{"model": "sound classifier", "dataset": "acted Russian speech (Dusha)", "train_examples": 26041, "win_length": 512, "num_classes": 4, "stem": "single", "avg_pool_shortcut": false, "init": "trunc_normal_002", "residual_init": "none", "beta1": 0.95, "beta2": 0.99, "eps": 1e-10, "batch_size": 128, "lr_schedule": "linear"}
Rows from block 5 of a small sound classifier, named by matrix and row number. Rows with one number belong to one channel. Each number is 128 + 24 x the weight over its row's rms, rounded and kept within 0 to 255. All counts start at 0.
After each channel's rows are labels from the 100 clips, of 14976, where the channel reaches its highest value: "top examples" is what is common among them. Only what is clearly more common there than usual is listed. The data: acted Russian speech (Dusha).
# convs0: first 3x3 conv (model.blocks.5.convs.0.weight, 144x144x3x3, each kernel summed), inputs 0-143
# convs1: second 3x3 conv (model.blocks.5.convs.1.weight, 144x144x3x3, transposed, each kernel summed), outputs 0-143

convs0.112 [123 124 109 155 136 138 100 114 131  93 119 154  95 104 117  99 112 114  93 149 141 138 123 153 109 106 139 114 127 117 127  87  98 108 125  86  90 128 111  79 158 131  64 127 108 147 104 120  77  81  91 160 118 106 149  95 158 123 138 109 116 113 116 126  71 122 122  79 121  98 140  77 150 122 107 150 138 121 129 106 150 112 129 120 121 125 129 130 101  95 143 140  78 129 113  93 115  97 130 122 136 137 126  97 131 141 114 107 111 134 106 157 129 122 125  91 169 128  76 117 130 101 122 124 160  87 135 152  98  89 136 136 145 136 122  77 104 110  79  96 101 110 126 100]
convs1.112 [122 116 145 126 107 148 136 122 124  95 139 117 159 132 152  96 124 161 130 113 129 126 154 117  97 160  72  60 109 132 123 155 124 140 124 148  92 143 117  84 166 126 118 169 140 154 134 137 144 157 112 109 127 131  80 160 122 151 157 142 149 158 140 142  96 169 121 116 117 179 137 132 151 112 101 145  65  87 110 144 116 119 133 112 105  95 119 150 149 126 152 143  95 124 125 189 177 110 100 150 132 127 129 103 167 135 129 121  88 165 128 126 149 140  97 116 116 112 132  75 118  99 122 130 142 175 114  96 122 140 106 131 136 142 137 111 135 152 113 135 144  79 141 167]
top examples: emotion: angry

convs0.47 [112 124 130 161 121 114 143 122 113 110  90 152 107 118 124  77 119 127 140 117 102 138 120 117 109 123 104 109 103 127  89  71  92 124 136 122 123 123 119 117 136 108 122  73  73 138 105 143 137 116 115 143 118 110  68  93 139 118 123 108 152 137 118 108 163 116 139 175 120 116 146  93 152 167 123 152  93 111 114 142 172 113 134  99 139 115 104 150 127 125 172 126 140  77 136 134 124  94 107 141 132 167 126  84 144 156 136 128 121 114 146 143 126 140 120  56 165  95  65 143 129 143 125 130 133 122 169 124 112 128 123 135  59 122 101 126 118  86 102 121 124 148 125 164]
convs1.47 [123  93 125 130 192 137 152 119 119 119 102 128 111 144 108 129 150 119 103 146 137 104 136 124  79 135 101  82 110  99 172 103 137  96 139 121 144 122 129  86 136  97 154 151 120 127 124 140 141  98 117 114 146 140  77 173 134 134 159 142 132 156 135 137 109 118 154  97 142 131 129 172 101 130 149 122  84  87 197 135  78 112 113 126 106 127 133 104 165 119 109 145 158 103 110 108  79 112 154 136 118 112 125 116 103 131 132 157 107 117 103  81 124  99 116 110 101 114  94 103 111 111  93 132 130 159 110 133 119 157 114 123 100 103 123  89 102 130 112  97  83 127 182 131]
top examples: emotion: positive

convs0.89 [171 125 151 156 155 118 133 146 127 136 133 127 117  93 137  91 140 142 144 130 149 124 121 121  65  76  61  89 118  91  75  87 149 110 107 127 135 114 112 121 159 145 105  87 130 124 119 119 141 124 117 105  99 128 138  96 172 117 176 106 116 145 141 124 115 124  77 112 131 143 115 125 156 133  74 124  99 106 126 154  88  97 125 156  69 142 139 144 126 129 122 100 128 124 110  94 123 153 173 114 174 125 155  95 146 113 128 116 115 134 130 127 111 122 145 155 147 115  80 162 117 148 144 140 124  96 166  93 129 118 143 111 122 136 112 115 135 124 126  91 147  76 127 135]
convs1.89 [125 154 153 131 154 147  96 137 128 106 123 159  72 161  91 117 150 120  96 131 125 154 132 129 148 106 102 141 141 103  80 158 165 119 130 171 159 128 135 170 110  78  90 116 156 152 111 119 134 142 168 189 110 154 164 155 125  95 104 155 133 109 130  89 105 152 135 144 112 128 123 151  99 136  98 131 116 130 110 141 131 161 129 161 154 113 109 139 176  84 134 120 125 124 162 105  83 125 128  78 148 153 114 133 155 148 150 166 102 156 129 121 121 156 119 139 105 134 115  93  87 147 150  90 135 155 158 135 118  88 109  97 117  92 108 117 118 143 134 126 125 134 109 132]
top examples: emotion: positive

convs0.27 [170 134 113 102  88 121 142  83 101 141 103  80 150 149  93 138  87 151 132 173 133 118  86 117 143 111 139 123 151 134 117  96 135  90 159 117  77 120 107 108 155 128 137 119 116 138 139  89 121 124 163 148 166 132 131 130 173 175  82 131 118 121 146 102  92 134 136 117 120 129 153 124 101 116 112 144 145 120 113 141 140 140 155 100 151 115 127  76 124 142 133 127 144 131 114 115 147 148 156 124  99  93 158 148 106 123 125  75 116 116 133 153  84 103  91  77  91  98 115 124 129 141 144 138 131 140 117  92 103 136 144 150  95 173  95 105  98 104 102 166  98 106 119 154]
convs1.27 [124 123 150 137 109 130 158  93 149 120 125  74 118 133  89 139 160  98  80 136 138 159 127 167 134  83 138 116 161 130 142 103 143 112 119 163 110 106 123 124 126 140 125 149 135 112 120  81  49 160 128 148 164 114 118 141 132 125  71 135 139 164  92 149 155  99 147  93 118 104 130 128 124 142 107 117 110 102 134  81  86 136 174  92 120 129  99 122 130 122 130 124 100 137 120 127 131  91 144 129 105 125 143 108  97 126  94  72 105 101 146 142 131 117  91 135 105 143 145 154 130 134  94 127 149 101 103 127 131 125 142 158  74 118 117 141  78  93 133 135  96 155 150 148]
top examples: emotion: angry

convs0.86 [119 119 116 122 131 165  95 123 128 146 124 123 114 181 162 124 119 119 167  98 156 118  87 115 165 141 145 129  97 120  96  92 101 129 157 114 111 149 182 100 137 109 134  96 106 148 132 109 133 114 117  99 131 112 161 115 120 183 161 180 140 145 157 124 130 143 124 128 143 135 144 128  89 123 145 167 114  77 109 170 147 118 116  92 121 142 131 115 114 137 143 144 129 126  81 133 111 118 140  74 123 147 128  95 133 145 155 114 160 149 123 141  85 130 154 145 166  79  86 105 110 149 128 165 139 125 109  70 133  99 123 159  94 145  87  98 142 160 143 120 122 107 118 145]
convs1.86 [ 96 144 107 126 150 114 134 128 123  71 117 106 149 123 139 109 126 137 114 132 140 148 137 132  92 159 108 100 165 116 125 107  91 107 105 105 100 126 136  71 140 109 133 156  98 145 103 103  58 122 148  89 159 148  98 171 139 125 155  87 155 152 137  84 121 170 133 142 128 117 145 146 127 113  88 101  69 118 121 111  96 100 106  90 123 137 151 138 139 138 148 130 113  86 142 146 111 123  96 135 138 125 119  99 151 153 126 130 132 168 121 135 117 134 135  97 113  99 107  91 137  99 133 107 115 154 125 115 143 118  91 139 123  81 111 117 158 135 148  91 177  68 134 127]
top examples: emotion: positive

convs0.99 [ 57 157 157 134  87 162  98 136 148 138 132 121 121 139 145 123 117 151 137 106 167 116  91 119 133 158 154  96 122 123  85 137 111 145  95 124 152 154 130 128 119 117 128 110  87 144  99 126 104  50  87 102 109 123 157 138  83 137 100 138 135 112 120 107 108 111 169 129 130 117 158 162 105 113 131 143 126  85 141 119 112 168 137 127 139 148 114 112 111 165 158  63 126 108 107 100 118 165 124 107 109 155 146 115 154 127 131  89 117 143 120 133 142  94 167 131 127 130 107 124 118 129 119 153 123 101 174  88 106 123 163 115 133 151 106  92 126 163  91 126 154 132 127 155]
convs1.99 [110 118 157 132 162 133 139 127 143  92 114 131 131 109 155 106 107 150 114 110 166 121 138 142  83 163 132  69 124 102 137 100 150 144 128 126 109 134 114 101 114  98 120 121 128 137  92 112 122 137 115 120 139 139  99 150 119 155 202 144 126 134 195 100 120 144 155 137 138 102 170 133 141 125  79 131 154  58 141 176 132 142 126 111 112  94 150 144 139 121 128  96 132  88  73 163 128 139 117 107 128 119 138 135 148 109 125 151 134 115 142 139 133 129 159 146 117  99 104 128 127  73 170 114 110 140 129 100 106 104  76  71  85 114 110 126 122 131 105 113 131 121 150 113]
top examples: emotion: positive