Weights of a small sound classifier: trained on acted Russian speech (Dusha), 91.9 epochs.
Rows from block 5 of a small sound classifier, named by matrix and row number. Rows with one number belong to one channel. Each number is 128 + 32 x the weight over its row's rms, rounded and kept within 0 to 255. All counts start at 0. Numbers have three digits each.
After each channel's rows are labels from the 100 clips, of 14976, where the channel reaches its highest value: "responds to" is what is common among them. Only what is clearly more common there than usual is listed. The data: acted Russian speech (Dusha).
# convs0: first 3x3 conv (model.blocks.5.convs.0.weight, 144x144x3x3, each kernel summed), inputs 0-143
# convs1: second 3x3 conv (model.blocks.5.convs.1.weight, 144x144x3x3, transposed, each kernel summed), outputs 0-143

convs0.48:159165112127089184121180119122097121092182148124055086134157166124163080160190157161127129137140115208153130107077158090144118108135107152146119122101077128106099181144104193140155140076106170131111118128153095167086065154111099145109124127136156109099169124129146084196181168141114110106102125171114085135132148188116114141138152138166105114204155125141186133157151152141073123168127158139132157172162092122219109119160152076172127
convs1.48:081129163144168121137137160069080096108145132092067124163120107153172159076116149103149080112110104089111098120214129027155144126195088107071157139081163064179159106092150136156116152121185094131166145173115125158143121080097140135082119168153133155158150143112154084142155080138104116124142136101122120152108129101134089186156103096109086139138170148067127107147063106164166136132090100128088143124088047130140098135117145118156124
responds to: emotion: positive

convs0.93:109138146120150113152113180140127156159116154109114107124063115145102137086057095103127134082143110048053122134113101113098088040088145115117102137113141095157123125109109089137097080103144153152073086200127160127137102123097167177065101069116124093151092140096124144119154131153131079119091153136106105178110120119084140168114079124109110085202152154117106168101167146134111099131081140118123166149116129092121175173083088095123030
convs1.93:103178131121105112078141140105055139102165093136126083111163151155133160068114097122130141120126115121052106163068167101173103117105114152158110168142122142078120171179101119077153091149109140132102163077177122144128095117152096101161107122132132134152193064155131093092124062121100119034067092127133171084101144106143139126191156105158118124149067117133104175158067087097109178124153182126167127090182139133104148107114145095105129
responds to: emotion: positive

convs0.71:129105122083162128107137090108144047100112152119137115081091099128118118125116084176091122137091087127146122097157106053091148110166128168111105068148129119127154123126131167158117139086150025112176159068105158129124139091061082131164107177116157142124092123065122151167103172123164092146132109181129136140109121100147130125041158069156078124103094167149107138070070124062162134130105141176106119147142083073125094118107118098128157
convs1.71:162159102110179151083123094117138100078057156122185156076139142104103154123091144106120108096090099125071129112088096099112147154033080143114137096161144154100107082154149154106132140156148098148143095127111123116178134121094084114140193086139098065125125093055141178102135078140079130108150092082177148112110072133119155133081082129177107125111152127110092059152073118148161141073098134142107099144110090093107109062135089133158096
responds to: emotion: sad

convs0.67:073127114100080080100156133086196103122114097142103064139121153145093140118120155149106161099124166120115151137065153159092135137151143120160146156097153125148173181113074120056093153149075134131084190170103115173128061155071131165144081072117133136151098109163105083090145123078078125116118125035128108164070165118122120131114118109175127163127123106131113106104141132135118088138137153077088174095077099110129203124106185127084144
convs1.67:127117120112158125100091140138083127076119120087105088113165158115083127096050105073126153168147078125092130093100152145181137095123186117158174143076192102128167146039129101098139144115141072125105083135130122124081152154149136112113098129099164102150101128138025143099121099057104128123108089145147117148195154164115084168134156160080140106065144153127111104144054122087119106152120099180115190125154132103102106111147186147124123
responds to: emotion: positive

convs0.16:101173077108150111103156181146089113136104143112110125178154180118118121131087093152177117179101148137125132135121102078155100123174070129134166138118096168099129132149099080113131152178083074076128149118129107147075123129122102074097140182123132161158124064140112111160146087111067064128156181090081127143109131090133111099165131149144060127058105123076114114081175156125094097156136137060090118098160159045093130058102149139129128
convs1.16:103110071182148147093104165115163174063104117162116102151108153155117087110150103094166159177145199093187154117120127129193137156109079142101090180152109106143107079114179110121086180130146186142094143109133085138095120129126118108084130059132175141085110169120156120109097117117084103140131108162160029109090153144103109138135136087101052096104106070108149136136157095180112122105143113128129153074099134183108100087146131166144175
responds to: emotion: angry

convs0.61:098078111110079147144112106142101144067136081130107142166134118130087145074129097154088088164095155135182078125098095175088065084140097114136134164136056093181134097092047117124070134175134103139072164160113134137080084110106134093108136075128114191131129098144088126114154143134091115114138095060103144164063193098176138124101090115162109163137104058106125144114136126109135093149116127134092120108117141145105129048123065143143143
convs1.61:168077163084103134095128149117185105107198093037107116147116158148174160132127143150139116137112102048156088108089114120124118111130145061109156149171111111147091065066179128155173073168040148176134129123108164088199089093106144114144126105080156088111177114128148129121126158188085147127173110121127106092135163120158102129157153155144076085116097190112107128105150113170108160151122085136124084107118138098105132115111152166153119
responds to: emotion: angry

convs0.40:215128125106098149135125116174119142126136081118126089093135139175133079148124159114121131175127146123123124099123133113139129109100110150144146146105052066134093123133023161117086135098109177076142119131085140145141134109090200087099133067100146102148143053168108119174191151129087139078113139150143141183139194133169168171107143146132163124202116143096126201136114186132102066144116129147117148103180119170124127105155120100156082
convs1.40:072124114120121164104117122105107116131174098163144182199113090129165139150094098146054057127114149113113142162173137144055120143140176068131117149122128101102145107132144120107122060128142149122065103143126140100139049077139120131143168132054140078147156082090083155112149176152109057088115114107083069112118123086151128139159142071149113129132123125151126133072121089150123109130135055170139099127209173144176151078140141146129111
responds to: emotion: angry

convs0.131:099071131140131092193184134106113111135138152170125178087114103154104121128142114096107072164120106184153108154159102153087087085053133120140138101160105051060142163134132104141138080145118141106120140119120148113158158100107118120082078106077108124114149143148135109089135142139142174092049062163108065179102143117118124148129140088142151091180106155112089084109133152131156131064130098137168095135088148145158124113026056161118107
convs1.131:122097135084138096122166076086098138103120145112153191130159065168128121142134188100089092135108136189123114106210136131117167198108144184091138072106115104174101111169168135105115047096131083094099101190113125101138115113112083102127158115143104133120179177140136115170090091118050058145143161136110134103069115162103142134122102144089109135147147144089107101108137142169131143107091124131121155157111056093168070133157130132098185
responds to: emotion: sad

convs0.49:101155134134132072134194120117132120128156087108158152145126099129101196091161171083081120146089071069089123102158105124134145061133116114120180140130083110162126173142117118170119095059164111118113186148138138156119108092101087159034067131123118117161139143128139146133104096142140089159074076160141136071126136142109133091109136121129080141113172162147074156117115153068184109082093122162129080107125161123086179171075114199111107
convs1.49:151094164105068103160154131062099129136133102162102120129142091088177115104192136156129110124133119119087061110171131107097173144150145126139121115108102140115129152115119213050135079111087096106178119121136174096156100075063149126147082078141119139116182176181208149154086122091138120156105115087123162102158088112127116141070132176118146119182106158136111098151101125068138109156099138129116085174188155117151094101110194115163145
responds to: emotion: sad

convs0.38:128098100141161120102140129150139144104046118110157100115056122087145098157125097159104113146147095136043141126157155094054078186099165152149087163137052099131084082115096087116115101141146173135128105120124086139135129104085086066076144140159119133183096121080151114147093058158082161113122133087129144134106117141101151104122140116178145117109119126171149125081147093142091117113085106065123098160088168087091150080119179073147179
convs1.38:101126178161105187096032114092153187136089095120110091116141125132106082186138110108115143162189163199157113133117159154116102167118160116116084130143196150112108126000145192147119126144179116139126119115117098147174148116147106109122167134169117120143069085109108122104119138077116113134070081159137124132208145175190100129057131146145098115106107171158154131118121144121137135184134132112125115139130110099158141139146147152176145
responds to: emotion: positive

convs0.132:137096142130111126107109145167147112079147104107099123165192137113146112147151157140167088120183095096121107149106104110149134163065164109155120120117142056123111121134135113092132114124082169130088136093143117145110102141184127088173142114074095220153068103126100096156081154145105108071060137084118111139072114069116135076170158119058164092171157121155165100147155111168065141102104110099139076127151100162130106075178071132121068
convs1.132:145101165131112110167123078130197132140115121090117131179106117133088119134168111147103167142119135106121137137057091145129105097124114105125085103139097090105153083049162132150069140132087133156104129161078119147054066122127136131121112119159121088134102083081104123141136116188097153083147093174093143085127141162065131130150129066141092032156080091171077137104071140161108076106149113063090143079138143151162101120098120183095105
responds to: emotion: angry

convs0.55:091064149068081114119133121075113125153127118096151165120062102091144127197099124132152115113094143114194123155150107102084123161062141112115081099162125072151129126081133195079128063135087121112143131104115101130097130059142147090141073119099107106077094106131118126077106109137119178101115114135085129120116083075118125141139072069127116120151099092031161096090140056110133143123069105147136134100119117113108098085160117098138075
convs1.55:093108118147096149168178064159157140143123084123136121151152132133141121157154138175110094043088137088111078146091145171085101081123143117175174158087169171119157120084135125083154080190086096132078105091134133117134101100131156125208140126144125147154120104121121094090074105169172194112137135129086149133100190143150091107081144151126158127141088164108089148124135127101214092075155125082189162158177116136087139155132081145133144
responds to: emotion: angry

convs0.51:173114147062180130117139119064106137179132085121101067133137139122133085154222141140107146072147102121144120117103135096112088131103130137156137099096137116106129113137126194164136077114143114092048114080150105148132142088126057139147044109068104122135123125108122098117136223051170121120145109111090107090131101135113113099152164126139138088090190184084138113109139137148108156104122083064126127086161123120179094108154096105096099
convs1.51:107147106113112105110082077098150124119086140118125123097098130133078124133137099132116111103113108197041087171181176163129088171140130188116172078109109163123164079096103146135074131049153116135164094177162116032135118174201152150173156124140149125164110089103174141097155053101118114178097101120110084099118098126171107123098118103077141089128143094093171121135100118150123099127157132121135101115154119155150118147122068088074117
responds to: emotion: sad

convs0.133:147149123113091115075180115092148119133209107123051079176135110173145096139193116116131140172111107152081139099038181076104094157152093136131082081125121110100101171101074160103139113108048138112133170130109127102111089095076085151134084067126102142115152144159127099152135080128103090140134116129118073150110139148127088161095128135183130120077108149125087101120133139216116139104125146067115126134090127159125190147160106142080119
convs1.133:105088145104117154150142163051100146157111114059139123135099149118121134077121119091140115135090074170070128099170148134156140139115101131116119128078139101130101081144111112077120107102123045111127113112103167091125095063127166094092105112141112086156124124153123145098128053105096106202182127105150084126140062090137116181098176054082105123088156123107105073089087036120169088142090143156127154108103141140151189139118137126118163
responds to: emotion: positive