config.yaml
n_mels: 64
spec_augment: true
targets: ["emotion"]
arch: "resnet"
hidden_act: "relu6"
kernel_size: 3
stem: "single"
avg_pool_shortcut: false
loss: "cross_entropy"
optimizer: "nadamw"
beta2: 0.99
eps: 1e-10
batch_size: 128
final_lr_fraction: 0
warmup_steps: 930
Rows from block 9 of a small sound classifier, named by matrix and row number. Rows with one number belong to one channel. Each number is 128 + 32 x the weight over its row's rms, rounded and kept within 0 to 255. All counts start at 0. Numbers have three digits each.
After each channel's rows are labels from the 100 clips, of 14976, where the channel reaches its highest value: "top examples" is what is common among them. Only what is clearly more common there than usual is listed. The data: acted Russian speech (Dusha). In brackets: how many of the 100.
# convs0: first 3x3 conv (model.blocks.9.convs.0.weight, 144x144x3x3, each kernel summed), inputs 0-28
# convs1: second 3x3 conv (model.blocks.9.convs.1.weight, 144x144x3x3, transposed, each kernel summed), outputs 0-28

convs0.112:075097151065106129157159119112111057125122169214125081135082111126175088152137156138121
convs1.112:097088090093121121131166095094151177163113104090128133158109158132128067144130097128123
top examples: emotion: angry (40)

convs0.130:125163091101157139085103176222167085144128131160140136154108203130051171157165125137171
convs1.130:092088111106131149150108090130130117102127101118084121094139093121038082130029103066132
top examples: emotion: positive (45)

convs0.22:115045124114095116159137050110056074138147103166131111096110111101148123134104134144119
convs1.22:173118121106045101107140108074119156158168104083110091137158073102138152131120169146078
top examples: emotion: angry (47)

convs0.60:108154100115135159145120141182159090159127162178141149175101221080077162157191098113124
convs1.60:096097111116123132143090101110121110104116110116064128081140117112050061139046088096132
top examples: emotion: positive (42)

convs0.143:119134139142089065191156134072124114153130155137051116099129124160154130107094115145128
convs1.143:142128146188157027132094106148122146089190107111185091172107107141136110138173139109085
top examples: emotion: angry (38)

convs0.48:127156091110159171108090158208161068142114137158130171168111217100060151154178097104138
convs1.48:102100101113116142137097091115127104097131109111087131077142103113045054132050098081143
top examples: emotion: positive (45)

convs0.42:092142087119128102134120144114128085057117152181140047085166119088137142070139124130161
convs1.42:109097115126146116125116102093087085101117100121085115120129135141028036122011111103147
top examples: emotion: sad (65)

convs0.10:094139153164137123147159118098127137083128187147141187093107149081178167162100093110104
convs1.10:122098121151156114167086126122078130116087091102088110120123149122084067103082100147085
top examples: emotion: angry (54)

convs0.138:129109113174118122148079094143159133085148163149124088129124086096095150095087135182115
convs1.138:087107145101166160140090122141118133109103103188088097118099152131121045120008113123139
top examples: emotion: positive (53)

convs0.114:113162119162145162121136162192160122149141161172136120127130230099043153141160092076144
convs1.114:111089100106124124123088124103120125085127109117066138098143113095060044131057104093123
top examples: emotion: positive (43)

convs0.32:123079174133089126140141042067075141116151088151084087058128098126172097140102103134090
convs1.32:154131121063065125085160130070069135165166094082102069145149104084163137131169152172115
top examples: emotion: angry (39)

convs0.27:127079146129100102129064090103056112127148113170115147104113133120191135119099108115108
convs1.27:147123074129106143102136134093091087146165069092080117122140083136172104135139150133112
top examples: emotion: sad (60)

convs0.41:089119140134099079124118163150115136089088193178122122078128142064100161122121097152147
convs1.41:141136128145186094151126144117121109137090105127095162139130129138057061108101088122116
top examples: emotion: positive (55)

convs0.109:170124114146144085132080084194133116093155172124132128147188112079150140131161165138103
convs1.109:116086141129180150106102118125116139088120095121110105130080162140111049119046102128138
top examples: emotion: positive (45)

convs0.79:129115140055095098128202109123127107164115110187143142103144125088103117109116178082143
convs1.79:086113134125085102130096195152092103136124056140148151193146172134129107146104153117131
top examples: emotion: sad (64)

convs0.115:158078146151128137151116101141138100129165200119082137165161155071167177142141102124148
convs1.115:121122093144146166165093148127093138085144070112113104127125120116083041104073104141071
top examples: emotion: angry (54)

convs0.35:138104140129099100152103114097148131081150135111153110068134068100127193098089184120078
convs1.35:083094153134139135110099084147056082068100121205098098121123140136108088139051097114157
top examples: emotion: sad (64)

convs0.65:134109110129150140193089102081069076169154106113137120078139129103124106148061098117116
convs1.65:163102068168160058122165168139122119150149111120134092135127129155169146112146139141089
top examples: emotion: angry (47)

convs0.28:142147141132154123140140120161133128136152210110118118182145145108124152137170104128130
convs1.28:119079084128141152141099129122109115110121094100048149118148114119066066111048086093086
top examples: emotion: positive (52)

convs0.63:181106137130111105163054123130102102142151201097082096170137072120122139132135124156092
convs1.63:093096113166155210133103106156129118132119083111103118111110130095100067131030106114136
top examples: emotion: angry (45)

convs0.105:083099113201079094149099122117163141126182089091122085153103100126174114108093075122115
convs1.105:089086110161152119110075120140124127117110106159128058147151148172189123094118203147114
top examples: emotion: angry (40)

convs0.15:079114145115153160099176125115183127110144144177144183174124121132225161157122175090130
convs1.15:123153129160110158117129155083158170136118117105130166175076122171153160119089108128089
top examples: emotion: positive (57)

convs0.31:150127118176142118167091116095104119108098186123102135164165067087119182167083180151088
convs1.31:093094138125104139160114093118122122106122120123092134104135130091041073131085090099116
top examples: emotion: angry (40)

convs0.129:091131149193135083141086116117113124109105182118138140136081159140065146183130070108152
convs1.129:135104165134192133174049166089127134102114143140112112099164150125093074111075147079139
top examples: emotion: angry (41)

convs0.34:116151130119145163205102074156129164138162138164140104151137133136135157134108105090142
convs1.34:077096125130174160183087090130104120065122086110091114131133152110086066132042086147157
top examples: emotion: angry (44)

convs0.9:115085133105142131163150066101056075140140110108119082084140099075145122095107132145115
convs1.9:162150132100089066103156106106114133154173128115150084154173103105121139111153175192071
top examples: emotion: angry (40)