From a checkpoint of a small sound classifier.
Data: trained on acted Russian speech (Dusha), 26041 training examples, 91.9 epochs.
Rows from block 9 of a small sound classifier, named by matrix and row number. Rows with one number belong to one channel. Each number is 500 + 25 x the weight over its row's rms, rounded and kept within 0 to 999. All counts start at 0. Numbers have three digits each.
After each channel's rows are labels from the 100 clips, of 14976, where the channel reaches its highest value: "top examples" is what is common among them. Only what is clearly more common there than usual is listed. The data: acted Russian speech (Dusha).
# convs0: first 3x3 conv (model.blocks.9.convs.0.weight, 144x144x3x3, each kernel summed), inputs 116-143
# convs1: second 3x3 conv (model.blocks.9.convs.1.weight, 144x144x3x3, transposed, each kernel summed), outputs 116-143

convs0.27:523494461497527471541470495472475507527480528539514509492497452475540498519460546486
convs1.27:464489487474465548481524470506519498501536496492464519459478508507511517494487454499
top examples: emotion: sad

convs0.105:529504505500541497534472482476510502512514494527494503523501452442541491494547530475
convs1.105:499477522518543476513506509505528535478481517520486510530482461542517483538485509530
top examples: emotion: angry

convs0.34:504485523486477545499515503504496504489487478495522484513512491500551467498532471545
convs1.34:505504492527498484492485507483470478481514490507503497495528505485489473467493498495
top examples: emotion: angry

convs0.143:557472491520542499540521499443527497510475487497474524500462455481506497492512521531
convs1.143:521506501490521506539533497491485491526512499480460493515492504531493502507492500523
top examples: emotion: angry

convs0.9:479546464481489439430457508480461506511514488523505523456461468471500470453487466491
convs1.9:506480491488454533474520484503514540526505499471480514470470533518533516533509481530
top examples: emotion: angry

convs0.63:562485484479529533552455477471481509533507497462526491509503502476580516517521528508
convs1.63:507487484531498464493492511491475483563541507513467521511493531511496489499475488488
top examples: emotion: angry

convs0.60:490489509489506513509514508529498508526462496499501490529514520525522517585502549496
convs1.60:488501487517487466474468507478460473486513493509486473486503474452471484460505483466
top examples: emotion: positive

convs0.48:492466509489534525517526490550504491510470498471496495505532529532507502563526521491
convs1.48:494511484514485469470471503478458470484504492498476482490499472446479487466512483468
top examples: emotion: positive

convs0.138:526503501502539531529496478483450512480514494498515506522514459478504475496524521498
convs1.138:474501485517468491487463509480495466496522505514496479475474499499474455504495490473
top examples: emotion: positive

convs0.15:516489481503488529499495487470473461480483468514541465527498449468511506513515478499
convs1.15:474468513499514462524514506463488520490497529474462516463518571518507475498504493482
top examples: emotion: positive

convs0.32:496514497448512488476492511475456490502509517514508505493483449461533501481486515480
convs1.32:503472477480453517471532440512520533505518508472475525480464519525501492532481493523
top examples: emotion: angry

convs0.65:510492444523527436454497500470528503520499484532486518501475464505498482449506511502
convs1.65:506482483485518492536506508474523553472530477451492508489482527492516548568500480516
top examples: emotion: angry

convs0.115:543472475500551536513530484468487460541502502473496497523497493525528490533518550502
convs1.115:466464459488495462503478517494488468495520482466492491482483496455461462487502505486
top examples: emotion: angry

convs0.130:489483529481503522503534498550505508495490520483466494501535556525501486556504519507
convs1.130:504503502496481479466458496487468461487480493506482476496510459470479476463519475473
top examples: emotion: positive

convs0.112:523519508469536440493507458510478522508520521505501539481482498481497487475529471481
convs1.112:480478520529501496523530485490473539481488513494472507464489488551495510520459499502
top examples: emotion: angry

convs0.109:504480505465525535518435455468438485536503498517517490487485486493527458531499529501
convs1.109:515491497525480475483517499488455481535516504515487508494458503488482484492491493490
top examples: emotion: positive

convs0.10:570486484525496547522534497472494521530508523523519454523497501472522504530548526511
convs1.10:462441488463525458500453515479494463484512484497483486478488491483452442464485536470
top examples: emotion: angry

convs0.28:544497480497526529539510502483482499526492509471505501525503480521535513582530547498
convs1.28:491500483498513455480466508508467459509507465485475487491495528467457479478499491444
top examples: emotion: positive

convs0.114:496492499496502519529526526511498513519456496460463487535503520503518490573529555479
convs1.114:477509486507485460468461514510464456498498495507480472482503466451466483470502478461
top examples: emotion: positive

convs0.129:525497474510515516526488529479514522509500509479493439526528477464552455507518519479
convs1.129:473471494476493471475482500513524445517498496508506472494488511476471461493454497443
top examples: emotion: angry

convs0.41:536492485484520491513481498463493508537511510512517467544506507502530484550516545447
convs1.41:478496495492504455485502502479463447528528490505505463520478513502467452529472512447
top examples: emotion: positive

convs0.42:504487521485537523501454463500475484519482489499516488496521483476548500510462468501
convs1.42:492485500506475486498481512469477469468544509514494470466491486473462478483475496482
top examples: emotion: sad

convs0.22:486520459444516454489479522469468487513507511516525520488456436491534485501460510485
convs1.22:479467489448473511457522482499501518539539504485472518448460519500501510510515483517
top examples: emotion: angry

convs0.31:558500447497536526511495503487479487509518514491505493512471471465532522510504538525
convs1.31:468492500508511485515490501463491473521524468479525465484510481482462456497475483433
top examples: emotion: angry

convs0.35:530502483505547511507493516457437524474530519498502481517502452482505492461529507485
convs1.35:507481518491499485516474485446515470521507497476492495461469495502458442485499499482
top examples: emotion: sad

convs0.79:504520516508484491525492574518505480489531473518531490517494525469513484468497498468
convs1.79:468523486533504505539494483461505452521459513513467457498519517538484502514536466520
top examples: emotion: sad